From a checkpoint of a small class-conditioned image diffusion model.
Model: arch unet, norm groupnorm, activation relu, widths [96, 192, 288].
Training: muon at rate 0.0045, batches of 128.
Data: trained on photos of plants, animals and fungi (iNaturalist), 77898 training examples.
Rows from block 5 of a small class-conditioned image diffusion model, named by matrix and row number. Rows with one number belong to one channel. Each number is 128 + 32 x the weight over its row's rms, rounded and kept within 0 to 255. All counts start at 0.
After each channel's rows are labels from the 100 images, of 14976 (inputs lightly noised), where the channel reaches its highest value: "patch colour" is the nearest of a few named colours to the mean colour under the peak; "top examples" is what is common among them. Only what is clearly more common there than usual is listed. The data: photos of plants, animals and fungi (iNaturalist). In brackets: how many of the 100, against the usual share in percent.
# convs0: first 3x3 conv (model.mid.2.convs.0.weight, 288x288x3x3, standardized in use, each kernel summed), inputs 0-71
# convs1: second 3x3 conv (model.mid.2.convs.1.weight, 288x288x3x3, standardized in use, transposed, each kernel summed), outputs 0-71

convs0.278 [145 101 120  97 182 114 122  85 136 147 157 148  95  87 130 110 100  82 118 152 134 110 106 102 108 113 122 193  98 110 121 115 157 113 143  47 161 197 205 105 147 162 160 173 127 205  94 122 108 107  83 116  69 163  93 127 134 136 169 146 116 194  54 121 124 113 169 132 104 145 126 145]
convs1.278 [ 89 137  61 104 114  75 168 109 140 124 122  96  97 168  90  94  71 172 119  98 136  99 138 122 139 122  97  73 134  73  75 111 151 127 168 135  98 134  34 186 134  80 107 154 132  67 164 105 109 131 116 114 122  53 152 138 167  90  94 109 126 128 130 117 142 117 121 106  78 124 148 119]
patch colour: white (48 vs 5.8); pink (33 vs 10.2)
top examples: phylum Arthropoda (79 vs 30.9); class Insecta (78 vs 29.2); order Lepidoptera (43 vs 13.7)

convs0.219 [209 165 147 150 142 102 124  84 125 115  51 117  82 114 127 149 122 161 158 147  85 116 137  46 138 150  84 135 118 175 119  91 173 118 142 129 147  57  91 143 105 144 110  58 135 140 167 121 134 117 204 152 107 110 120 228 128 127 104  70 163 124 175 127 154 129 120 170 110 140 135 141]
convs1.219 [ 63 170 112 126 138 158 154 131 106 195 168  97 125 145 167 124 164 132 143 109 191 142  99 129 110 109 110 162 133  45 104 171  85 152  75  80 123 158 166 152  99 107 137 114 146 129 155 127  94 179  62 121 131 191 101  41 159 131  69 132 164 117  92 120  86 141 146 134 153 151 113 153]
patch colour: white (29 vs 5.8)
top examples: class Aves (83 vs 55)

convs0.205 [171  93 118  98 138 158 135 169 127 116 180 169  75 120 142 138 112 115 138 130 164 116 128 117 146 119 139 130 187 139 134 157 115 140 129 138 120  58   0 143 111 153  84 126 144  61 102 109 165  71  75 142 138 139 113  94 118 169 103 181 125 141 122 134  90 135 106 152 117  73 175 102]
convs1.205 [144 159 151 117 102 128  91 133 162 133  98 113 121 114  92 115 126  94 171 154 108 153 126 151 155 118 168 112  71  82 130  89 137 148 174  81 130 184 176  73 108  81 164 135 144 115 143  98 131 184 128 106 186 117 126 151 121 140  82  86 150 164 178 170  79 159 121  87 123 161 108 180]
patch colour: pink (32 vs 10.2)
top examples: class Aves (100 vs 55); phylum Chordata (100 vs 60.8); order Charadriiformes (34 vs 7.6); family: Laridae (25 vs 2.6)

convs0.23 [144 157 148 208  94 103 141 124  88 124 130 112 137 151 145 150 133 158 161 139  87 147  61  78 195  71  80 110 133  88 125 171  99 139 141 133 120 166  78 126 159 101 146 113 141 178 150 134 132 112 113 150 131 100 111 117 134 167 102 119 101 129 135 139 121 134 148 136  94 130 155  78]
convs1.23 [221 132  79 108 161 113 181 144 147 132 125 129 118 140 129  84 160 142 113 114 173 137 121  87 144 123 151 127 141 194 156  73 141 104 147 168 152  67  96 110 100 114 136  82 152 170  98  84 146 167 132  92 151 109 147 132 103 148 181  87 155  99 151 122 199 165 137 153 189 153  87 121]
patch colour: grey (77 vs 49.9)
top examples: phylum Chordata (100 vs 60.8); class Aves (93 vs 55)

convs0.235 [132 119 153 136 208 194 136 134  88 143  92  79 142 101 132 144 126 139 170 147 189 147 126 164 137 130 109 132 123 178 129 133 135 128 152 135 146 105 101 120 109  77 155  78 123 131 104 156 128  75 139 158 116 129 211 162 104 120  61 102  85 155 168 133 114 140 140 166 135 152 159 119]
convs1.235 [139 152 140  69 105 112 154 100 139  55 145 133 125 122 144 134 127  80 110  91  92 141 113  92  79 154  64 172  64 108 111 121 136 160  73 157 151 163 137 156 152 146 184 150 118 120 143 121 127 162 116 139 115  80  97 129 123 174 140 152 118  97  77 147 117  96 118 140 195 154 105 157]
patch colour: brown (50 vs 24.2)
top examples: order Odonata (30 vs 3.9)

convs0.133 [137 126 134 182 150  52  90 170 122 139  65 106 137 124 140 138 153  93  79 157  84 123 149 166 103 159 119 169  83 151  98  89 149 100 136 160  84  96 151 111 104 126 174 143 122 130  84  78 134 172 120 145 151 148 162 136 162 122 137 141 142  65 158 113 191 101 162 125 133 116  94 171]
convs1.133 [124 160 176  87 137 152 112 146 136 165 159 115 130 143 110 116  54 159 106 139 144 105 101  71 115  67  49 122 151  99 153 122 107 114 114 132 153 149 134 128 112 123 108 121  42 105 151 133 159 103 101 122  97  89 174 110 109 124 134 103 151 151 141 148 131 125 130 172  97  95 101 125]
patch colour: white (64 vs 5.8)
top examples: phylum Chordata (99 vs 60.8); class Aves (98 vs 55)

convs0.68 [ 86 197 147 156 114 126  94  67 155 161  92 132 125 165 181 156 154  90  85  68 175 133 109 161 158 102 118 186  92 161 112 119 148 103  95 143 122 115  31 139 116 103 115 138  86 141  92 182 116 112 155  69  97  88 155 251 161 137 112  72 152  92  85 128  83  85 129 134 129 108 108 134]
convs1.68 [112 131 126 132 126 100 129 154 126 146 149 167  94 108 138 103  89  88 134 188  87 204  97  91 144 117 136 139 140 132 179 132 114 154 152 148 109  78 184  51 137 148 138  85  96 108 128 145  86  97 160 138 178 165 128   8 136 110 125 139 146 149 132 129 126 110 137 127 152 128 128 115]
patch colour: cyan (26 vs 2.5)
top examples: phylum Chordata (93 vs 60.8); class Aves (87 vs 55); order Passeriformes (59 vs 24.9)

convs0.183 [175 131 114 157  90  95 138 151 129  88  81 176 159 147  99 123 151 152 136 131 142 108 131 233 128 146  50 160 137 146 135 126 136 133 120 142 120  87 159 146 122 142 192 126 126 140  79 178 154 133 134 128 144 127 123 130 154 146 107 161 169  96 125 135 146 131 156  78 143 110 102  94]
convs1.183 [169 167 152 139 156  84 120 211 164  88 181 135 129 160 166  41 104  56 123 156 127 128  95 150  91 189 148 141 113 137 141 127 158  96 142 186 134 130 104 156 112  97  93 169 127 146 113 121 100 158  89 127  96 190 133 138 155 173 171 164  89 127 132 118  75 129 119 123  88 111 170 177]
patch colour: brown (62 vs 24.2)
top examples: class Aves (100 vs 55); phylum Chordata (100 vs 60.8); order Passeriformes (75 vs 24.9)

convs0.127 [152 114 135 108  99  79 110 154 169 147 110  70  95  93 129  82 138 150 130 134 166 148 167 148 119 162 135 173 117 142 119 134  96 113 136 189 101 205 123  98 102 137 133 159 116 105  55 137 118 187  74 179  85 116 136 159 108 157 153 165 114 132 118 121 148 112 107  94 185 114 133 111]
convs1.127 [127 111 104 120 169 104 107 133  99 130 127 139 132 102 137 116 128  99 131 163 149 141 183 144 124 145 129 155 138 118  76 116 123 138 155  80 137 123 146 114 111 150 104 137 132 192 149 144 118 128 126 117 153 113 120 161 127 101 103  93 150  93  99 103 141 110 130 152  55 116 124 175]
patch colour: black (27 vs 3.5)
top examples: class Aves (89 vs 55)

convs0.168 [194 145 135 110 162 171 156  99  97 124  80 116 159 109 107 136 149 149 115 113  89 135 117  75 137 122 121 103 163 105 153 161 161 150 149  82 158 156  14 160 124 156 112 142 121 149 214  66 107  75 149 147 177 177 120  95 165 101 113  68 101 150 174 164 159 153 188 129 102 158 164 124]
convs1.168 [ 94 149  65 155 136  53 130  84 103 181  75 145  69 174 110 108 116 183 144 132 110 136  54 146 159 146  72 200 107 163 143  93  93 138 120 105 129 152 179 121 131  89 181 144 126  90 107 104 175 157 128  76 135 163 136 153  98 115 147 153 146 121 141 177  85 173 124 143 120  94  54 168]
patch colour: grey (75 vs 49.9)
top examples: phylum Chordata (99 vs 60.8); class Aves (94 vs 55); order Charadriiformes (35 vs 7.6)

convs0.32 [ 84 107  86 116 137 156 147 109 123  95 181 142 101 173 121 133 135 109 108 131 157  70 191 156 143  73 170 113 137 174 132 109 125 133 135 156 132  62  92 141  61 160 157  76 127 132  92 151  85 126 132 125 157 119 198 180 124 238 115 119 172 130  96 158 144 137 162  94 182  98 128 109]
convs1.32 [155 170 152 120 133  75 106 185 182  80 147 130 120  93 157 148  45 108 106 114 174 146 102 118 119 163  79 150 128 161 174 154 175 123 105 121 146 200 166 177 131 133 154 174 129 106  96  93 116 104 101 119 120  94 125 148 118  90 159 126 116 112  86 118 156  90  86 146 148  92  73 163]
patch colour: black (48 vs 3.5)
top examples: phylum Arthropoda (76 vs 30.9); class Insecta (71 vs 29.2)

convs0.28 [127 133 123 118  87 104 123 112  83 143 102 161 129  98 119 126 114 144 149 143 139 132 115 216 143 110  41 121 158 148 123 209 128 117 135  94 160  97 123 141 168 107 124  89 127 146 138 149 105 170 159 157 176 144 132 251 160 143  94  80 141  20 149 125 102 116  87 157 109  60 118 134]
convs1.28 [125 128 111 102  96 221 127 113 141 100 150 101 118 185 141  98 161 100 144  87 148 123 127  82  79 134  78  77 134  81 105 114 134 188 143 198 114 123 154 102 131 160 172 118 142 100 135 159  66 165 118 164 106 175  75  77 172  91 163 157 149 190 128 149  71 152 176 127 183 152 100  91]
patch colour: white (52 vs 5.8)
top examples: class Aves (99 vs 55); phylum Chordata (99 vs 60.8); order Passeriformes (50 vs 24.9)

convs0.185 [160 133 162 146 131 114 124 175  85 122 168 136  98  78 154 177  96 137 110 109  72 118 116 118  95 118 149 143 129 154 122  91 142 106 163 153 143 146 128 117 145 127  57 154 127 168 125  95 142 130 101 152 124 191 158 106 152  68 162  70 160 170 109 112 145 136  83 112 138 139  82 140]
convs1.185 [ 47 138 109 121 105 100 137 105 176 124  86 107 159 179 105 147  76 149 143  93 155 151  88  90 149  99 141 115 128  74 145 133  64 151  79  75 119 133 125 133 115 130 135 165  86 111 164 141 118 109 161 164 112 121 141 147 135 181  79 121  89 111 177 162  86 107 145 140  63  91 179 112]
patch colour: pink (30 vs 10.2)
top examples: class Aves (95 vs 55); phylum Chordata (95 vs 60.8); order Passeriformes (70 vs 24.9)

convs0.74 [109  84 157 138 154 156 138 162 149 192 186 159 101  16 147 144 113 141 145 122 109 118 207  54 117 118 155 124 107 101 145 121 127 153 159 171 104  84 199 131 151 129  63 134 127 124 133 168 168 177 112 162 139  84 116  82 106  56 119 119 117 171  74 117 116 138 146 107 138 102  43 154]
convs1.74 [121 144 117 165  89 122 119  45 143  94  92  85 161 110 131 126 148  87 139 118 151 123  69 158 135 111 101 133 176 116  90  86 111 155 111 107 157 129  86 127 184 161 158 125 108 136 138  82 134  71 144 125  81 129 129 169 106 122 121 128 126 135 135 181 123  99  73 118 109 158 179 131]
patch colour: pink (28 vs 10.2)
top examples: phylum Arthropoda (78 vs 30.9); class Insecta (77 vs 29.2)

convs0.1 [195 135 125 160 126 142 121 142 118 145 154 148 126 177 150 107 120 114 141 108 134 172 127  84 134 138 102 151 138 147 128 176 155 140 121 120 134 117  33 139 134 165 130 163 121 119  99 188 120 172 162 123 151  84 155 162 136 152 165  97 153 100 150 137 131 115 159 121 122 122  76  65]
convs1.1 [ 69 155  70 142 176 153 155 153 124  67 118 106 144 123 136 154 111 154 117  70 136 128 136 114 140  88 117 159 132 158 112 138 159 138 136 112 169 149 145  94 110 135  91 147 130 132 142  95 146 165 107 131  79 107  81  96 100 198 129 113 104 158 119 118 148 126 167 174 102 108 111 170]
patch colour: grey (76 vs 49.9)
top examples: phylum Chordata (98 vs 60.8); class Aves (95 vs 55); order Passeriformes (54 vs 24.9)

convs0.264 [144 155  90 127  82 132 130 142 131  95 179 159  91 133 120 167 167 195 167 159  99  88 105 155 132  79 167  74 133 120 133 120 207 141 150  76 138 121  43 130  81 140 162 103 149  72 165 118 137 113 133 125  99 130 106  55 105 171 127 100 104 183 133 146  88 136  91  82 101 142 108  89]
convs1.264 [188  98  72 157 147  90 107 165 119 144 132  99  88  80  56 144 141 150 142 152  93  94 163  99 112 106 139  83 145 159 170  81 217 134 138 108 127  81 102 120 189 172 128  92 211  59 155 137 113 131 148 135 130 127 110  70 132 147 109 124 190 127 119 133 163 112 107 134  66  78 118 119]
patch colour: brown (53 vs 24.2)
top examples: phylum Arthropoda (93 vs 30.9); class Insecta (92 vs 29.2); order Lepidoptera (84 vs 13.7)

convs0.33 [ 88 142 105 109 129 177 119 126  73 150 131 192 143 107 121 134 183 110 133 109 107 142 104 103 113 144 143  99 112 179 124 148 107 125 151 113 131 115  60 128 165 144 179 109 118 154 107 164 112  97 212 119 113 147 120 115 143 255 121 105 124 102 187 134 160 125 162 201 165 136 138 132]
convs1.33 [173 114 165 124 146 102 110  91 145  30 136  88 143 135 145 118 145  89 151 132 125 125 128 149  98 120 117 149  85 140 146  77 131  80 169 192  88  88 183 156 115  53 107 118 146  84 148 185 190 165 131 171 127 160 136 137 147 100 153 124  83 129  79 132  97 156 157 112  83  77  85  76]
patch colour: grey (76 vs 49.9)
top examples: phylum Chordata (95 vs 60.8); class Aves (92 vs 55)

convs0.145 [164 146 150 215 113 100 127 114  94 106 128 144  75  98 118 134 140 107 135 117 121 156 144 160 127 144 150 102 150 127 116 125 118 130 138  89 107 158  95 162 148 131 220 125 136  86 171 100 144  95 170 132 148 135 165 191 150 189  88 118 131 133 142 135  94 123 180 152 147  87 169 128]
convs1.145 [157  34  87  29  77 149 158 112 113 143 140 161 122 121 137 162  99 139  62 158  98 110 162 111 152 141  80 200 130  90 108  94 117 138 178 195 147 107 141 152 116 184 125 165 153 146 127 160 121 118  81 151 133 171 181 132 129  83 186 112 123 175  84 159 123 123 136 103 119 129 109 128]
patch colour: grey (84 vs 49.9)
top examples: class Aves (99 vs 55); order Anseriformes (35 vs 5.5); family: Anatidae (35 vs 5.5); order: Charadriiformes (33 vs 7.6)

convs0.41 [ 90 166 139 145  94 124 126 133 159 114 171 135 104 115 130  77 181  83 111 119 139 102  93 157 119 135  97 119 112 134 131 136  85 128 116 174 138  68 190  99  72  91 160 157 114 125  99 102 100 172  41 144 121 163  99 167  72 102 183 106 113 111  62 118 133 125 130 136 151  90  70 124]
convs1.41 [152  93  85  61 221 138 141 112 121 128  91 132 145 171 169 173 201 107 170  65 120 160 171  89 143  85 136 122 129 141  89 178 156 166 143  92 165 107 149 172 116 128  93 109 140  97 165 159 181 118 128 136  97 151 143 123 154  99 117 136 114 192 160  83 134 127 160 172 146  38 110  99]
patch colour: cyan (51 vs 2.5)
top examples: class Aves (90 vs 55); order Accipitriformes (38 vs 3.9); family: Accipitridae (32 vs 3.3)

convs0.52 [153 162 125  99  66 125 138 110 167  82 118 193 181 132 112 128 141 104 109  84 131  84 147 190 106 114 126 158 111 126 128 135 124 112 124 160 117 161 171 146  50 106 187  78 110 183 110 184 162 162  88 101 157 105 202 118 109 124 124 100 182 134  69 131 134 116 155  95 168 125  72 119]
convs1.52 [144 159 175 135 138 112 173 167 133 109 154 120 152 116 154 143 125  90 114 134 135 104 102 119  91 181  86 137 153 147 111 131 176  99  71 113 150 160 137 131 161  71 110 156 116  84 107  82  43 104 105 120 122  95 149 160 124 160 119 158 122 118 128 101 102 163 128 183 137 110  97 130]
patch colour: black (40 vs 3.5)
top examples: phylum Chordata (96 vs 60.8); class Aves (95 vs 55); order Passeriformes (66 vs 24.9)

convs0.174 [130 115 112 164  82 116 131 145 135  53  98 136 112  87 140 120 167 177 161 130  85  46 159 219 119 132 153 146 133  93 125  80 158 129 148 162 149 158  24 131 144 160 140 146 131  84 143 191 129 140 104 108 103 116 136 155  88 192 115 104 124 136 109 120 138 124 127 111 145  63 152  96]
convs1.174 [114 115 117 137 152  56 109 156 128  89 192 177 113 122 158  92 100 109 122 188 188 134 143 164 121 124 123 208  98  75 149 128 110 129 122 143 115 119  86  95 133 169 159 159 129 119  56 111 102 157  60 107 150  83 147 147 139 160 202  99 129 107 151  75 147 164 141  74 101 172 154 161]
patch colour: orange (35 vs 0.5); yellow (30 vs 0.8)
top examples: phylum Arthropoda (77 vs 30.9); class Insecta (75 vs 29.2); order Diptera (27 vs 2.6); family: Syrphidae (25 vs 2.1)

convs0.49 [ 91 142 135 125 107 143 134 119 155 133 116 116 113  97 162 117 114  73 123 136 169 167 141 104 145 171 101 126 135  98 129 115 122 147 133 156 127 163  85 138 196 177 152 104 126 144  84  25 194  57 142 130 102 141  65  84  96 188 130 170 112 105 141 139  92 140 110 146 103 117 221 163]
convs1.49 [101 108 104 125 109 136 124 132 118 167  70 119 108 103 106  74  99 171 153 147  99 113  62 188 105  92 130 107  97 166 147 147  68 146 164 133 125 111 166 159  97 129 149 124 165 166 159 104 108 119 137  85 167 145 231  82 164  94 114  83 142  93 112 147 148 145 183 128  66 106 112 191]
patch colour: grey (77 vs 49.9)
top examples: phylum Chordata (97 vs 60.8); class Aves (91 vs 55); order Anseriformes (30 vs 5.5); family: Anatidae (30 vs 5.5)

convs0.126 [164 131 135 144 152 127 128 158 122 144 124 135 178 133  97 124 147  93  99 133 197 141 127 113  95 163 104 114  99 122 123 104 156 112 141 139 134 138 162 117 139 108  87  84 120 129 147  63 124 168  88 137 188 164  83 204 165 115  95 128 163 150 109 116 143 116 123 129 189 161 102 128]
convs1.126 [136  34 157 140  93 131 147  79 147 100 135 147 149 124 146 138 151 119 154 118 165 111 158  98 144 146  66 128 131 110 103 123 150 199 173  92  91  72 118 111 108 119 121 159 130 145 121 138 185 142 158 145 135 115 160 114 114 131 106 144 125 127 180  84  94 132  95 135  90 159 124 156]
patch colour: white (28 vs 5.8); cyan (27 vs 2.5)
top examples: phylum Chordata (99 vs 60.8); class Aves (98 vs 55)

convs0.215 [ 96 101 124 116 137 133 140 112  66 110 129 135 115 142 132 108 149 161 175 134 130 139  92 213 138 166  91 102 130 188 128 123 165 139 146 125 159 121  79 105 162 139 109 143 147  96 156  58 126 193 160 198 104 158 128  95 159  15  91 126 112  64 188 139 138 143 123 138 173 106  85  90]
convs1.215 [190 186 116 137 136  75  71 155 132  93 128 114 142  97 175 106 115 107  99 159 143 153 158 115 157 147 163 166 138 141 118 133  83 102 144 213 132 139 134 164 113 108 113 141 112 135 148 178 111 165 121 180 157 129  81 141 129 129 119 123 122 136 151 149 110 134 142 135 104 161 195 105]
patch colour: brown (66 vs 24.2)
top examples: class Aves (100 vs 55); phylum Chordata (100 vs 60.8); order Passeriformes (78 vs 24.9)

convs0.125 [103 127 127  99 139 125 133 114 113  89 102  91 139 134 128 109 163 204 129 146 118  84  82 112 145 142 136 116 132 127 133 150 129 134 159 179 184 151 255  92  93 153  56 105 132 116 118  95 130  79 104 123 129 118  84 153 153 113 101 125 131  95 136 134 115 140 108  67  83 175 113  91]
convs1.125 [126 129  81  98 154 114  88 112 134 180 135 124 149 139 110 137 109  92 177 122 102 179  97  94 174 121 122 172 115  98 109 162 135 110 111 125 156 106   0 154 112 124 102 141 158 160 184 129  88 114 110 161 143 121  91 160 117 197 129 129 157 123 146 145 142 113 106 205 131 168 103 143]
patch colour: pink (33 vs 10.2)
top examples: phylum Arthropoda (89 vs 30.9); class Insecta (87 vs 29.2); order Hymenoptera (28 vs 3.5); family: Apidae (25 vs 1.4)